Weights of a small rotation predictor.
Training: muon at rate 0.0027, batches of 128.
Rows from block 12, named by matrix and row number. Rows with one number belong to one neuron. Each number is 128 + 24 x the weight over the matrix's rms, rounded and kept within 0 to 255. All counts start at 0. Numbers have three digits each.
# fc1: MLP up (model.blocks.12.mlp.fc1.weight, 1920x320), inputs 0-106
# fc2: MLP down (model.blocks.12.mlp.fc2.weight, 320x1920, transposed), outputs 0-106
fc1.770:122140128127134149123145129096130150132131139144141134108125127114115119108124130110114147113132117114120105146129134127127133117134124122150128133136145122122143119128144108124132141116142145149134126116146132119143147085134132141129138156133107156129120157132137127134124160137165141141122115105121151115126138102140114
fc2.770:117110143157125126129143114127108140131130112130137155141116155136139122123149123090135105130151142126127121125113120118115135121132143144155145115141129116157126142136127133154097141135112104134141122126149128150143131109140117134118143115123138134134144143113143129136074135133133114113136118168131140124125135128144140
fc1.771:113129178121130117138150123131122115117135118112100111148115121149128121120131143130115128124098121101125109143141131083130132144116128110162171121111116135134117118136100127134101138121115149101160080124107128141154140104131110124168127141099117138115110124144128142107147124176132165132134104097160144101140102131132084
fc2.771:104100169102144124139103121141119097119142182108105124132114160130118152139113157113119134122115138100089128124131127128132129154150139101118135152132125105111140113094110136091126148111134137134132116160116075167119085099112134110119094089149124186107117099129137114152108126120138114138127079171120124093159128048202085
fc1.772:108127123132072133193128169056144175156075117131163127142150125162144133107101113115075148091154120137151112147077147194101153123135104159123129136156115067144135177138119120185123111190119096061140157161127136101159156091124101125144066144151123159121105161131099147093189119156126125111085100095159081142093081062110167
fc2.772:159150164051087090157149105133107159060132200165150079153148149130151113142118123048126122135183143133063100109079157138096112140118155150134124028091138115138199082118130185125068108079147104017198148191185147171062115124123087165144129166115149107164094140151137128126168116128164103156107125155094107151124073149175184
fc1.773:121113110135166126133151190128122115128117129120119124121111129131123144124120119116101087105136116141119125120122136129124132123113122097084133116135136129142123122130122127122119139118106138143124134160125130142130152118124149135130108140115114136109129121129144126135122122114143133127120121148102116117122131111140102
fc2.773:104119151187129120123121119109077132093119167129138130126122111136099167143138149125130097129118135113087129133137143125146143122131128153126136134140119118159095138169131091170134105091104143137129133159141129167062163137141122145158106120137074155119185115162132123131160116147079110103130106073138132129083141089115131
fc1.774:149147111130087112125137119121113134133145138127112149153128129123115123133115144140132140151152131111116138140134122118114137141146108120120110138128157097123120122113108118150139142123114147145143163154140121128142123123154138138101100117129108120115142100111114126149139130147134135130150098120143137142116153110149135
fc2.774:123115107154125140164135137163126132133126123108094135129118109109098147150128098130117147126147130121111136134141123135127137117092141175123112142139126124124116142142118130121112124134144160155142123125132115137170149144121097151156165158139085142130119111124130125139105121137120127127121133146111128116125153139129092
fc1.775:172162129141111130141104127127102139128146120136156140144150117133099151118105135156115129141159153109117083076173139128138168152121139168187181103118115141131097120132084160114149127105122123121159127115128104100111117133102133162185175092112151133139126119137141121117146100094146117094115120134098102108155133113170122
fc2.775:155169046157132114153114134134150098159108145160129127125129081097096124127089134093132125087131103159093140111085148142170113156186141155074117092193115136176099137210117136143213124127147087125141128142139121116141136157145107136112175150124102170141080124135075106125141135083108124119114120141152150092255164152167126
fc1.776:105159171143154143136145164123073183164116090135180132090097085125113103113117153176166122141161124145152120088145113153125071085117097149147157064105132143147177127067149108152127114126109144149100136112179154113099132099142161131123088156177116102133105161102080122124081165114117124171177114170092122117127142179113155
fc2.776:172139139066132159113138130147174101111089139152130160135122119255094138137115104164111168182169152115092118110190139128142122144117114134155179142123153093156163147132113120109194165161153118113093098129157107159107129134136167116141161087213170144092170114136147107136157126103167187133109052114162119125121089047164124
fc1.777:125127134135122126124128132127122124116132134122119127133134127124134129136133133121133136125135136139126123126122123133131124134128123123133122135129134134127121132125132144118124133132125129125128126125132134124131142130132125132136125141121123131127129135134130123130129133131132121130123124119133133128125130130128127
fc2.777:122129127136130128136119130131131117126131121126136126126125128117125137138140121120129125132125125129133126121122120133124122127132133135132127113142127120121135134137133126131111129114134121126128126125133118128119129133123127133137129126128126121125141141127121133135127126126120133127130127143129132122126127136124128
fc1.778:084137111193144158129144175151124115132090114152104132111130113130143135114114166193133146111123107132121155135108165148133131125147114134141109160143103172140175153130063104137109115091064116132123145119122123105145110133172101117090158110108122100127136130158084143119084073126073117147146178161142175139142173146101168
fc2.778:100075097115132133124187103116083176128102136101097100142132115154114174113188133121142097158115135117034112110154115130102133163161134140104099178108103134215072158170157119157195142090075175103171147167152129129172078169128178109122105071082108135122209191081187143144136133110150125166114089121169128168100120102144186
fc1.779:147152165164183129109154174098095137071116134146157149074200187025070122140126144115099135171188172111197135124044107004108159072110162094060169135165133182177109103117114096132147131137122163058147132160093147215089195031149065129185070146097133143132210195159095113119120146127088198174136112137151044236046136079060097
fc2.779:098098101009133114023109113132096088206100109146166126130132178175171160115092142125141198148122058130187162140064094139122089158133107141127159245243110114180114071144061139159122138087115105068186157133063101061092116193113105135171114145182055122121095108168119133129142110134102118141118074106104134121255111200120092
fc1.780:126130133129119134135126129129130127121130126130128128129123124130126132122127126130132119128129138125129134126129132119131126130126131125131124129124124123133133123132129126129129125128134124133134129128130127129133120128127128130125138131130132128126126125134125124127130128125132129123130128126129125131126134131128129
fc2.780:135127121126124126131138128123124126120126126128126122129132126129126119127128131124137135126121126133144125131119126124121132127126136126127122120130130118142135138131134127123127119125132130137126130125122127130124120135124128124124125123144128136120123129130111122127125129130133128131128138131126119131129126131130137
fc1.781:112202112126123112014138127099141114156094077104141041124135072176177132143117105199129159119141086117135144081121160153077137166121094118143090170202204029203139070103078120141128182050059153105102080059169143176115034137100143080154163209157152089085170106158139109209073224123159125141138151193124154087194137074175129
fc2.781:216108190113061136128135106168210142051172108148021067114156095194110088162062134136127185142100081164164082116171175102200175106155106152130031118023091195132213096228126160115115121091124060139194166150107124255152128115105039115177088202207069224095135255096112131102133184158201077193098118167000111121107154080148139
fc1.782:123135122132127127135115128133141136128119129122119130130101132135139128126123123108128126115127130134118132130135115124128128133128128126126131122132142125122133128119129138126129114133139130129132135127126138128129139122127116142124119117134122133134143129123137144123137128116122123125126119129134117125130138139131131
fc2.782:136138117145120129137136133133116135124131127134132120137132135148136146135118146137125121136136134138128128124117123113120136125124123134116144122132134123145126134097125126123109129130139140122140132151149135115149147134115132135130135133128126128125154126133129132125132123124117140139144130116123131143103115125131120
fc1.783:149112181095118133114177092183134153128178153144104171141125064182105125141176121202136107129144113178105136142180082104091126135119091131158198109124185139095104137087099143072133160155164114093157157131165151132086174164163109083191151185187144122060142153114113135131138183097067087116092146142155222125133104116083084
fc2.783:141137111199086096108117123112124169160094158086084172120170115085150093161097175161105148118126023124158128134107105147171131133067102193126128016195033061178104121139142056092072151102109116141207125187185074169143170118137174115209049090229142090170093127149069113152143124160102135170130124177116116110123228138148096
fc1.784:138130192100123134117098089101146137120144111061145129145148147084142124150176091128133178127126154161128100083085178105122113151084088087119117111143084137148178161133104141031143112151140110100112127161141069085145159127124102146116149070197131142151126081094165112097094074113096122182107123115134067131161102128109128
fc2.784:152144084133142123093131134114119142089135144166113174144144177132148135131128185099099104127124111137104128144115146117184098168125112137145150145118098139113181162084142140131146125155156189140191116163126140146164189196136078114101144146137164118150114097108173139120173123141155106126169177115144114209112120139047142
fc1.785:169088117094141144121112157174126115112149110145144115167104128114134156104105109132152159136152160106098138122101113169148141124120146156103175102120130122114116089118139106102084088151151137154136137100123137154105120153107123120117140099215117126116146126079144070114106097132077147152146139071114122092136117158159152
fc2.785:132114091141136114087126159120093102145158174143120080144114130169125145132131163154126081099121128163113088103108152114163116147136111095127104141124129126148156179136091104146151115131084118131174201160149144086098186126147104139103170141146102137131160137125144125112159140139111111104148138166134117097119109111141054
fc1.786:140146124122131126131136135118136124131131140137126130137121139140119135146126117117133125133129123128130112136128129124124121138127127122130124127133121127132128120130118144120131143128135140120140132118100121118139115113124127126130130142130126122134116142127112123125117131135118140136128132129135127124151112128134113
fc2.786:126125134120124131126126130137118103132141108143146138123122116139139117124121113115121114131130127161144135127115125124115139116135119109126139120102129125127128137127113107131130125123136130122131126133123129118125125118118133131129120120132139130125129125138103127125127131114128121136124127130119122129142116130139119
fc1.787:153146173135163181120108157159155117139088136118116143104119161167186124175140121144109181097147123110132080120171152128106144132130146161123118116129135096085138137102136125122123158118120109117098123141071113103107068132111150148135171186085080144132142172121136107111136118165075155121123106141104124073138122101119174
fc2.787:150073136104132127104123138100198132147076125094150172122100083159149113117074139129113141131129146172111118117185118148137111150157127175132111095124115090089120102104119110132115132124112112156074132138162167132118137125128106136156120148067125109129179134148075120116181139073115213188065133102126130096216146110173148
fc1.788:131127128125127129126128129130131126122126129129129128123133128129124127127131131132124129129128131132126128128125129127125129129128126125127129127132125127135128134126122121133131128125128126128128125133129127129133125132126128126129134132124135127131125128125128123124126127130124129122124128129127126130124124131127130
fc2.788:128128126120127134121126131131127133125128135120125125132131131127129129129130117124122127130127132119135130126133130131121122133124137126129124143120128133132122125128122122129132131138126133128132126128124130121122124135125123124136132127130121133134127127127132126129127132136121125120139134120128127126137130128127126
fc1.789:129141141118130130142126124140134129130132128143123144130121124125115123132122131120124126135101122130117142134120136135145126143114125122141116116131138134119119142131120139118148122113156124133135118127117128126137120138116133118123134117114119120138117130125137126123130103133142126112136116114141119133125103127129118
fc2.789:119129122111125128133136129129145152148132108142107111128140131143131139117109130105145132134126127124140132119115135111109123113125128151135165129133115114122128127117130128155154121132144113147125119121130132121116147122127139127129126122149117132146112099116113121122114126133138118122143135149120124129131152118123120
fc1.790:104160124144114123134109138130172133106150115146138151126131131160133092149151138133117134139137109142112142121132119142136126161109114126121118123128135110121129098118105115103136140131131137118114120151147146130131125121135112112112136116136114116110124085098170145154145149102140119175127144138112113119156098139108126
fc2.790:167120114136134101137160120103118152129143143116152137128138108113133138149158123134130152120137130128137141118169135133161129153140109124139110134126102151144119152104122126135104152126124158124131132132138142164108129150123087158111153119123145133116134125135121143123114126128131140136100134116147120135117091120143120
fc1.791:127129120130128128128134124122128125130133128128126130127128125129131132130128123125132124131124131125122132124131132140132135123129125127125134125127137124124126134132133135130130127132138128131128125129127126122127124130132123124128132128130129126127130129137131130128124128130131128132129136124125124122130125130128124
fc2.791:125124141132123129116136130131121117138119129129128129131133130115133130124120130126133117132130111136132129132126132134132126129126123128127132129128135125133127123123133129134139123119133126136130121127115133125125120116125111122138124134120134123123135117132126129129124122122130124112125128136123125120119126122124134
fc1.792:135136100125110118130148139119117144101110125144146103128148122122150124127133161133129107138104124114124133129125122094136104119126117133107157106140155148150139131128138116130116128144123145141122140122138146122117125130121136131157141146125103105127140129138122155112122138150108121119117119129107106127108130150127154
fc2.792:131125145099139118146171120125106120125121141129109146137121148125135128137123106116136106131137122112128113130098115131125115131115114138127132120106118125167140147151142141132112110122123110134158127134142132144144139143127123131151144129135160140115119111106142129124135123091133129118135152112099118124132152095136112
fc1.793:118119120127120122136133129133137130131132127124130122121126125135118131118120137136134135135115130133134130131124123125138118126128126130125126120133116138135138125119134132117136134130134117136139130121135128123117132128132131134127122132128134140126122135138122129122133133129128122121134125141129125133122126145117133
fc2.793:136135143129124130138125129106129126120108122116124134131137124121135120113131129118135141127132127126137131127142132121129122135125136131125135130118121130130133128127142131134129120129137135111138115116131122128108118115126127121126137116138142130133121126122117123124136128131136128125121125099124118133118133129138116
fc1.794:128128133125131129124130127128128132125128125127131126125134131131125128125130129127129131131127124126125129130127131132121132128126119123126124129128128129122127122128125127126129131128128128124128125131127127125131131127134124130127133125130134123128126127133129134127128131127129128125126130125130127127124130130130134
fc2.794:129124127122130125125123127127139144130127122126128120128123133128129127123132125127134130123127125124120127132121135133129131127131130120132124129137125131122130132131120129130131127127129127129132136123129128122128136129125134124139127129127117132131134130121123130126128125135131126120134123130127128130136128121126125
fc1.795:127135165113134129123140143123116131130108108131123126119171102109132112153152086114147175137136137100127144131143132133135150112115132122114123128135143200100140132118112111147112152147116148133122133099089119135150143129139115140133096130116169091153119175108080152126115143130127142098135092132167174104129148120094152
fc2.795:104096113096143132070133138156152109137138143093149084120094143154132177126127118151134143118128115111071127109137138126132154136138149120123119142145153177125139118152110129122126114103138132103119143116075110126111146164126102118153163114130152147141138143107127127129127116171110111123149139132165120155142102133120135
fc1.796:129130094068109096129150141127082095073112158163143130146097048069144126092158140132137061104122101129123101039051098124155133130195114165025242086136087066093105133096117074121117113139101113079087127116106133171107167093086172182131118115160106176139127131124078114180149108112092175104113147149154097121169174135111068
fc2.796:094101103104167146142117139109090071087106135121091121133144127138138162089123084178107188155133089097106134107145078112076138137163079097151147143216116036231161048076162142207116129094026193172168165215068127103118096095129089105116149114073158087150165130136255111080088150055081088111202050117189114124068007115149132
fc1.797:124145142126131152132113119121137125147126128132136138126129116128121126123125129117123124123132114117129113128132109133132112144122137129124125127128129121125127117135133144103114151138120148113131121130111135133128123107132136123123115138108127119141103132124129141120136127150131134131121161127111136110126103128126105
fc2.797:133110167125143129133117136120134137141137104128149130122122137144119108115128137130118118121145144118115128139156120123145137119139122102125139124110114129113137124124138125133122132126130138132134130124124104146120110135136134135121114116112118127124140115148111141123106137108150139152116112129112121124144122116144130
fc1.798:129091149142124142152167091101122173143130099109144094134118086117136131155126164093108226096149142137085088144074120121138108119133071122118105103145116113106142154091142152160111125157131108170118160148139137190106101156130164152161081178133133088193154154134105127132146190123121104161086124198128154137124146117104200
fc2.798:128121191141130131095132122103136145096141201144224144118119071170115142114061090109123184113121127106149140147103128135057118140143150109151135156073177103134085078085110105095124078103162140095127104125179158137091032120137168110086153081145163112114163137142113108146128141062148125112153171065196125149144146094151155
fc1.799:123169138102090107109141096132103110121123091096106124128083110128177144107100161155128102151106134126146156136129181140143144179157162131150123181155120119161116125065160128123152129123182179161128153103153117168119155097185135113150171132099124097158163099121125108146143062129122154113106102150070134125085137166159134
fc2.799:092129127161134142151092121104111105069102111149136114130138113179153151127154103115148127124120126130094122140157149135100153144138138161130110113133098127116150110173119111172158124176094091114150120148138143164116100088082140135085201177094135097150119110141139122145092127131091108132086169103144112150073146142102120
fc1.800:063084114098138147132195191168106143109122097117162106105147078101171172180083086108183155108143067169169117116171190167085173118100117167145091196159089089116154096081081132237144091154110116116170112168145138083111152167114122135110153134159187148057124174101152067084091192137134127111165088176151145154149083121123184
fc2.800:110166071092091134121151112141113124095149112145216114140098096212119077157072109143122093097116131107240140120186164137097070085135113105099064149096113180161139076190169074114125130112158094096096185155082125088175128133174084112132110064108061144142210135156255098143159118099060172081122140075166129120179118063100062
fc1.801:120138109099107126143112099093125129130099149089125125141118157145148116160157111092146147131137126121158110144138130111101131137120155144093109086138147132163137130115149107144108134132137148119138136135119117141132094145086115129104106155133158123122111145171128082116111142131133127151103104147113114142136128115140121
fc2.801:122132169090144144129108121142189114135148108135127088124123095154101113122161153153158087136133112110132113108153093108115140140109185117125142084131117136161150133147144094121119131103132174129109136154128150128191141108112127106131113102144129109119157144140118131147117131099142118176199160100095100151112129077158128
fc1.802:119123130131130132133125126114130132130123128126132130130130128129130134125130125123128130124128128130129134139117126128133127132133128134126120127122126123129122125123132132131121121132127129130133132132128132132130138131127134137121132123134131134132123121129120131122127135124130132127122125124133125125131125130128122
fc2.802:125115121129125131120122123127123133140125137129123133133130133132137125129137124123132135126125138125123132127133128127125126124123127136128135134147130124120139136128130131134114128128131131118130134120129127132129137137132120129133131126134132125126128135135118127130131129127126134116128132125123125123118129121119141
fc1.803:128125127125126126124126124127133125124127126128131126131133129127130128129128124129127130130129125127127127126127126131129128129129128128125130128130127129131129132130132128126127127129128127125128130127128129126129123130128127128127129129128128124132125126126129131128126128128128128127128129127126125126125129130129124
fc2.803:130129130123129123128130124123132121122131128125129130128124123129130128128131122128124126128131126125117126125125123134131128128126131128127122132122128134132123127130129129128131126127127130123134130131128125125124127122127121123129126127126131131130133120126132128129130128128136134121136132130130126128124128130125127
fc1.804:124218151138096173143125121132147136134081136130150099152080091133188123112117124111069094124106172118168082192106076157128150126070103167123114118185095161137166163115088106255143068123120145119112162138173105098119124097151222057118108152086053157176102104207143150129087083048130098113125109164108073110078093155187158
fc2.804:093170158104150135108100148130153141077099171099137120135126101148134079121100075111101152155172132099150159101105136121158134107127116109117139147085116112149122153183113129116116119124081121125097117113140146213052125158106085177191123201162093105135116134082160143110178116140156125129174127166144135079153116153134208
fc1.805:064091065201192131128130215152137091167103198174141105107128165072123130123091104098094191098081115166144060173145178132147138144025108093086125173063093128123104159115122190104133126138209177047090140044066114119126130129019087052163196083162172088165161147147206232157142167094122087145056108091151179143119144150080121
fc2.805:111150104081144111129098134145201090101172034084169150103151153042148206136177057052171089098129028173255096132139172157094127147133148164186157123182109066076070117077112138099097141103121201176004167151113120190104207080103113118068071126150142118151128068180183147099142166170122179068156169188085101088184203109124190
fc1.806:112147143169131169134158131115156125194132106106149122180097128134126123103164087118115105114077115127155135130145145132112158147139144141142161121116098113124111110126120167139108142108102160083152156095125088097100139120121127125102127129149119076136099117094126116121136125117146149129096144129133168157100100145130117
fc2.806:102120094079152135158154122101152123129140109163144171142107114161134131125125128142135156146151131124144117130106134112128141125175105145131133103154140133103139132136119117122164141130113174118143144161136137139129145168132161155174180166158130114135136141144152132109118143133108113136175150124134128142147136128132147
fc1.807:120108135138118120131144128132135116109127120157129133128127149133097139116110136125127126125142118106131130124143129135132119139119132125110123141136156142119133150125127125119116118129144125137153134142116121112127135138128129131140153111143145120131148141101142126124141119103103124135125116107122123129127148153137128
fc2.807:116129109124119129130125131140129120128148092140118117132123148146127141131138097138121154107122135117138136124129109120125128142139126128117131127108122101119137142145112115125123141130140137126124144120136117097143127137125131127115115145130140111133152124129135117131139123140125096159114114131141138118157141112123127
fc1.808:070218121159130121148095149162158168125147154097181109090156104133072120130111074137055145140113132158113169152162127133162102171088154088126184153103149143079174120144128099096187155141112110066135104085149108120146063114105114143125134108159147096166123137080171103120095167148126075163115217183088106102132150107221125
fc2.808:100192113104099132176159133155115151062155101114096121134126123129131100145141138088138102123139150102125140124139156138123117135164108108117169149140087171119140086170160105123146122118166132089181109080141102174154141144115116170167107219109087151130098132085125134138089167153152162136199165114191127132172114103147146
fc1.809:146105143077137136126153150133088121134156147155119086147100135167178111144117159083122091159114119091128125130105120145108133115105162073189118108142135107134118154064142128132102106155141118107159186152176144142072131153120126171116162169103115132136128143172147079102126119134118112135140158127131134092121127170102132
fc2.809:151116174135087104085172130108162085127144158109172159151139154112184175100076139101113126100138113133168108098112065109110165143067130104133152061091119110106088159096102132105091151120194118124103150118203152130147123140093155135071200113112077117118087166154124137130073162102164154131121100106146125150114126118145127
fc1.810:119125129134130139119118129113133120118135133139127139133137123132142127134121131123130130117136125132112129131138123134133136128138122133132123131130141125125130119122135122116127130130142134132134126119131120128128127129135126144135117120139121129126127141120132129131125140127123128130124131119125129128138135124131127
fc2.810:143138127152128139120135124132135133126144124135150143127127137112131132138139130112132133125128135128128127128120135133138134132126128147127142122153143133119118129107130123131119134137126136134120130122124121124139136118128149124120137140130144132119124138120124136132103127104123136118113130141131135124112129109139118
fc1.811:129123133134142125130124144139118129137119116149115134135101129119137135138107144117161146116140130114122140128124126139134131135125119139109139138125121119135115128124133116128130132126128145133144107160122126143141141141132134135107119120124117143142122125153108124115134125103141134139115122118134116130139136120130128
fc2.811:140138138157128129131120137127113111139125148134144136129131139136111142116104151127126133134114114122135120120140118128102146120115127127116162116137109116128135129126154124140133117143116134111147142158132123127112140122135133133122148146105145095121150131099121131139119140115138117145117104141154127138096115134136125
fc1.812:128134129129119129129122132129130127125129125124128129128125128134133130128134130128129129127132131126132134128126129128133131126129127127130126125132130127132134132127132125129127127131130124131129130128127126132129122135120129127129129129140131127133130129129124131131123126131127132124133132127134126132131129129127129
fc2.812:134120131139129122120124131120128123124124129125128128124135130128138121132137120122127127132139131131130129133132119128121122117123140135131131124116126126133130127129126128116123131121125144132140137129125130135118140118129132120127124127135136132129129125130120129130127127129132118125126137119130126130117126127133124
fc1.813:127117150121119106119126127114122144153118115132127123121120136129130132133109116098135133123122132132134133109127122125124130127124106119146114131135144104130105108145134124120129113117131122134113116136156139111126135134127116122111121122131118105148120120148119116123131144138148131107121127117113108096120129116125123
fc2.813:125111129127130118142143128128120125146149140143123104128118117154141123135104120148126121135117119125139122140123130115134130141137144143135134126149131144136136133128168138126123114134159121143134151122112129120133144158140123138133116120131117133134126128111093129118101136148114135102137131108117119133107126128169126
fc1.814:133210120076197116142108249116157104097110139107132079171121170152037157110151117124157178110146129057151124160126155197148113156144173123137155105173106060140160154149102154173158106111134121132096072124064184091141107104176112133178075063033163151130146107136160108159114148147116209124169100198125192170161140084159136
fc2.814:145162086152137101120106130108139144059137105136061068126125146088124117151184192178124094156116158131140133131118128135159126168093117155175144089110073093145145229121190124129227176159224129097129142179098145068164067173133104125098117033152145200115142151145113129109102125095111182151149059174104111186170144189154152
fc1.815:110149161120086113146134144130114142177062183114139091119125146135184105136157103177180147156138115095118153130107124119140123149060160098138141109129127138135126123144175113114125128084156152160107111076105109149170103123162083062156167095130153122178092116202106173173162122106129131047096111084136138153121116133105110
fc2.815:166106136141102125079138094178090064160135096088109148113136139122151050145204079114134177140186076092163118145072117138136129172129119134130122108101089173167058120094158154138132093096189097067097106168167119195107073139119227089212035058168133126120179069122085104139072127094132108107182198144138098141149144088160181
fc1.816:133135151134140124127127122123126131134108115140135134128134134123143140156126137124121131132137119125118118130147117136134121126125123127118141130129118126132118127127121109127134112135131123126115128120127129124118118128113146126139128137142118132126111135115127140138126131129117125137128129128140113128130129131127129
fc2.816:137139103144135116122119144138113113150131140135129118136139128114151140133117110111130140131128131114134129124121115140143112132124125138144148103132132112124112129132159142105121112158132126151150121141105106126148137127117137106133117125119126102127154114144132140142131127093136119122128167111125129123122114128147144
fc1.817:132092157133148151058145099168213142078165086084107086142117126102133106091124121125160200089086150155133255117103087121173105130141127140127132138149085136166116131154126050150083118171059170069176088082187142142116119119160182086148124087134173058166102138098114111127223162091172090065123000144142133177093146118126121
fc2.817:129113171113135103155180120123178154105118054169181142135108128112169106124128095227150078165127076168147133117163101121148134099164117142144095136074096128057059082163110150075175126143096140120104073085114148073029000081161138088061168124163098148143161090132125131118079108061079106094166150127104115121093223105086111
fc1.818:031086152119122123183121144114048049118089186106229181080149164057131110059074089191200146119136078185094121046105127081204066147106023077104107078105126184190138078107134216081160206097018134133101106175202124134100161127069145117132148164116151103174132164157064171065096071221094156116109095116165160139197100146076132
fc2.818:133147145153137184164170134136095172141140175110046077142139063130111198178170141076128058126159168061135133159087083095056071153118129140095041127140059098060074180105104116183187105186087110158182098136117145150251147164130151135084168139000134106103148185142123128132134129102100128123008166127079127177233187159170117
fc1.819:104107093158141134146129157115144139156124158120112140121152127126112140124125116131116114148156137132097112130104167125161133143139096156082158123155164134107125128127131172099132138110159138107132116113116121136102118085158131121140143122150129136122118115144135129157131132113135114102165107162117088128131122135158110
fc2.819:116159118139112125203129108144108131132179130181168170136093126132127105156119148116130083138115120122121155121065148142170106141118118143132144201130140099134112134139151109150135128126148104140081100126125115124121122142119116124152137148117077095127108137151086138137124129097152139113133166131139118142154141143120135
fc1.820:131130129134130123129130129127126130129125128132131131131127123127127130128120126131129131129125129130129123123132125131128125128129126133121129131128132127131128122130131128130127125127130133130124128128129130131129128128123131128124126126131125126135131127134127128126128127124131128124121125126127123128128128131128128
fc2.820:129134131130125129130129129131124121131135127127134131131129128140124130131117131127130127132128131141130126129121124135137128133125131122126131123129131126131126132128123120120132119124125128125133132130133131132130131136124123129121128132129131127128122124124127128124122136123129134125134133131122127130124128138134132
fc1.821:142142124151138137147131151126150126156116120158133145133139126109113155152141155112093112148103110125119116110177116130136147132116146111140135116098151125127133118119113126122117137114132141088130145107117133121148119135120137119136133120125133119154110133119120128118119110135126133106124162130101138113125117149136136
fc2.821:129122090102155131134081130132115128141133119107112126119132077095147138129101103115156096122122119145142133141114127105146117099129137129124140112128112135096131097168094104093117125150112100109171153111148161126099115122122120149113115104124126159111111118125154120094134132139150123114098095129136122137148133140133136
fc1.822:138141130120121132132112133123120132132127122121136135130117128135141124134133128115125117130128133127121139137123142132120145131118124134131130123133109127118132133124124129131124124136109130124119126125124122123131124141109126136127117136125136131137138119138121132122117125154128129123127128140142119125132103118125128
fc2.822:140114133118128123119120123123133127144132134135129122125131140115140134119127131129138100135133128130141124131144141127136133126121130121136121122103136125135134132136115133126110129134127141130140115147131121122112143148125116123126107134137135115128125121142131124130121122120122121113117149113127127140123133157139125
fc1.823:125125123129129120128126129128131130128133125128127129129124131131127130122132126130126122128133128127130129127128128127127125128126125129128131125126131128127127132127129128128130130128129126127131126125126128128122129125124129129127125126129124134128128128130129131128125129127126130129133125126127127129133130126124124
fc2.823:128128124131126126122133132131122127126130136133124128129123125131126131127131130128127133126132129125136130124129120128131125126132124128127134122132130125129136130125126130125130136130131132125130130130129126133123134124124130125126128131124140125127130128133135128130131135117129131134125124131127125128127127136125128
fc1.824:199173112128116135119131126127146189144112143198120128126113131141065147126106092155137122132075160163116177154141152101111121165087164152110141116098074164122115208081102182167115147163147133168144165116105144133132122150136120157169164122098096139122113115176077141148096128112155142080172150073112127122155105157144115
fc2.824:157125159144135133138144135131099085154110116128152193142135128108124129128131126182106137146104068159153131147134137103114085098127110157111229134166135165047150152174156116108147133129114041094116124164153156119186151079153146154075198090122133126120085114138108101125075128101124073143141121143065122171176223021108175
fc1.825:126129139119129145134135127108129120155120142146134128120122133123116119140125136131139125123134133130133116110116128128114128120117136098102129135123129138126131127128122124124118139124121124121128132131139124136134147133135122130137137133110126116118118147110126120114129129132130140142118140137136153106153129125142145
fc2.825:148108130121128124122125133116128119136141115117124133124140137138129129107149123129135136121127142127123129132135132130145114132140151109103119116165115115107143133132137142147092126131090124114105115109125122124133111122129132123151130117111137135124140111119130127120112126124111117120146120118125123124162110124121137
fc1.826:132123120158141148152124131126162132117130149166132106116111126135147144122094145113155102119144114134129125127118125140135148096127127117133123107122133132089159116132125121115129126126105133127155120108136133127118141123123122134119117129134130124135136112130098123129137141146154150133124089107119101142129134139122133
fc2.826:142150134157118106113131127114134108137144089166139099130123147152126123137115119148135145147143132088115132133104127113149128111122129125142132110125164130160119120106129128128113118121079134125132127160164112120126145114116125131124131129168165124119145159131115136140110133161103135127109121146103140124091120125136097
fc1.827:109100137142132133087138139113149152062092108158159082105149107133110111159117120117164118169096043123170132148121100123135136117141134164132095106126090108155155147190131117137126163121104138109107113146096128116148105178118164138126153111093129130170109169122149119152126152157195148140162129083156132121173099136145114
fc2.827:142124122104136104132116144127113085107143121124144138133144097167127204145141150119120111138125085149086111131170117128113150146145112119135108165121174152120102086161156133123135139132064148180140075086123103139131148130105119153133133137164102110149109077145098134118173147166138119089101123124165118098078123125141107
fc1.828:131140125134118138134121133115133122133122130133120122139122133129129121136126130131136129115128132126114125129145134129133127130137122131128135126138136130124130125121137128135123135128126130123141122126139126132127124138148133118126120124136125128118121133128121129127130135125133132131136116128123123130131135123140123
fc2.828:128128136135122126135127129128132123118133125131125147130127133127128129127117124116121127133127136121125133133118133136117135129129130132133131130125124127133130128126148137137120125120126137128136127135125131116142133115128119114122133137129135129137129133130128126131106129119122127119128139135121128135122138135139134
fc1.829:125118143126118137125143125123120127108134114132124129130131132136121113123126131127120132128120137127124129122127129125134134129120130121129125131131122124143123127127134127126140140134126116129121119120136119119134134134126122125134132128128138142150121122115133121131130129126126130120137133120123114118117118137115123
fc2.829:133138148123123129107130118136119132104113140134136128136138141118115113126126129112127131147132120123122127145131120132143095131128144127116129144137138123148120133120124132133132141118120125138119106132122142132108129139131127108125145124130126138138124110129141125129133122126128127134125129151142123139181137166122122
fc1.830:128112121120137123111148118131135122128138113138128129132127135127115135144122136127130119133136126132126121125145137138135132132106124118125124123130150111122135146138124123131131129118125131128152106107127119122125135135139110120139135115138141127109121117111124144124125112137138132118119120131123115123125128151135150
fc2.830:112127119108131132128124125115137131144136149119138122136117138125139134122151118138128137127121110104115121136095111127117114141133121136139148124136132134124135128128144135123144137132110153139141126144148119100128153117126127147116130153136109135133165142108130123126093128150146121129108144146123135119140118132105125
fc1.831:116135045110180107105086118147099161108138123107087120145115068119107133195145124136147117101107134152155102124135069138105156065110126147120146131136132142117121117144139118159083134135100124163168112197097121117108108118168107149120133164115106105120097124132111076134164101138143120135104151141141142166155156176138144
fc2.831:128112106137105121137140147130154114096139135158140176137141126161085150136150092168117080134108121173147132145105125146174137126137108146137119113154134187125115112042130143114141144140117072134153130096099142174115130107126111128091109058212193131132137112114144114128137100111113120117109109126081142146151147144139139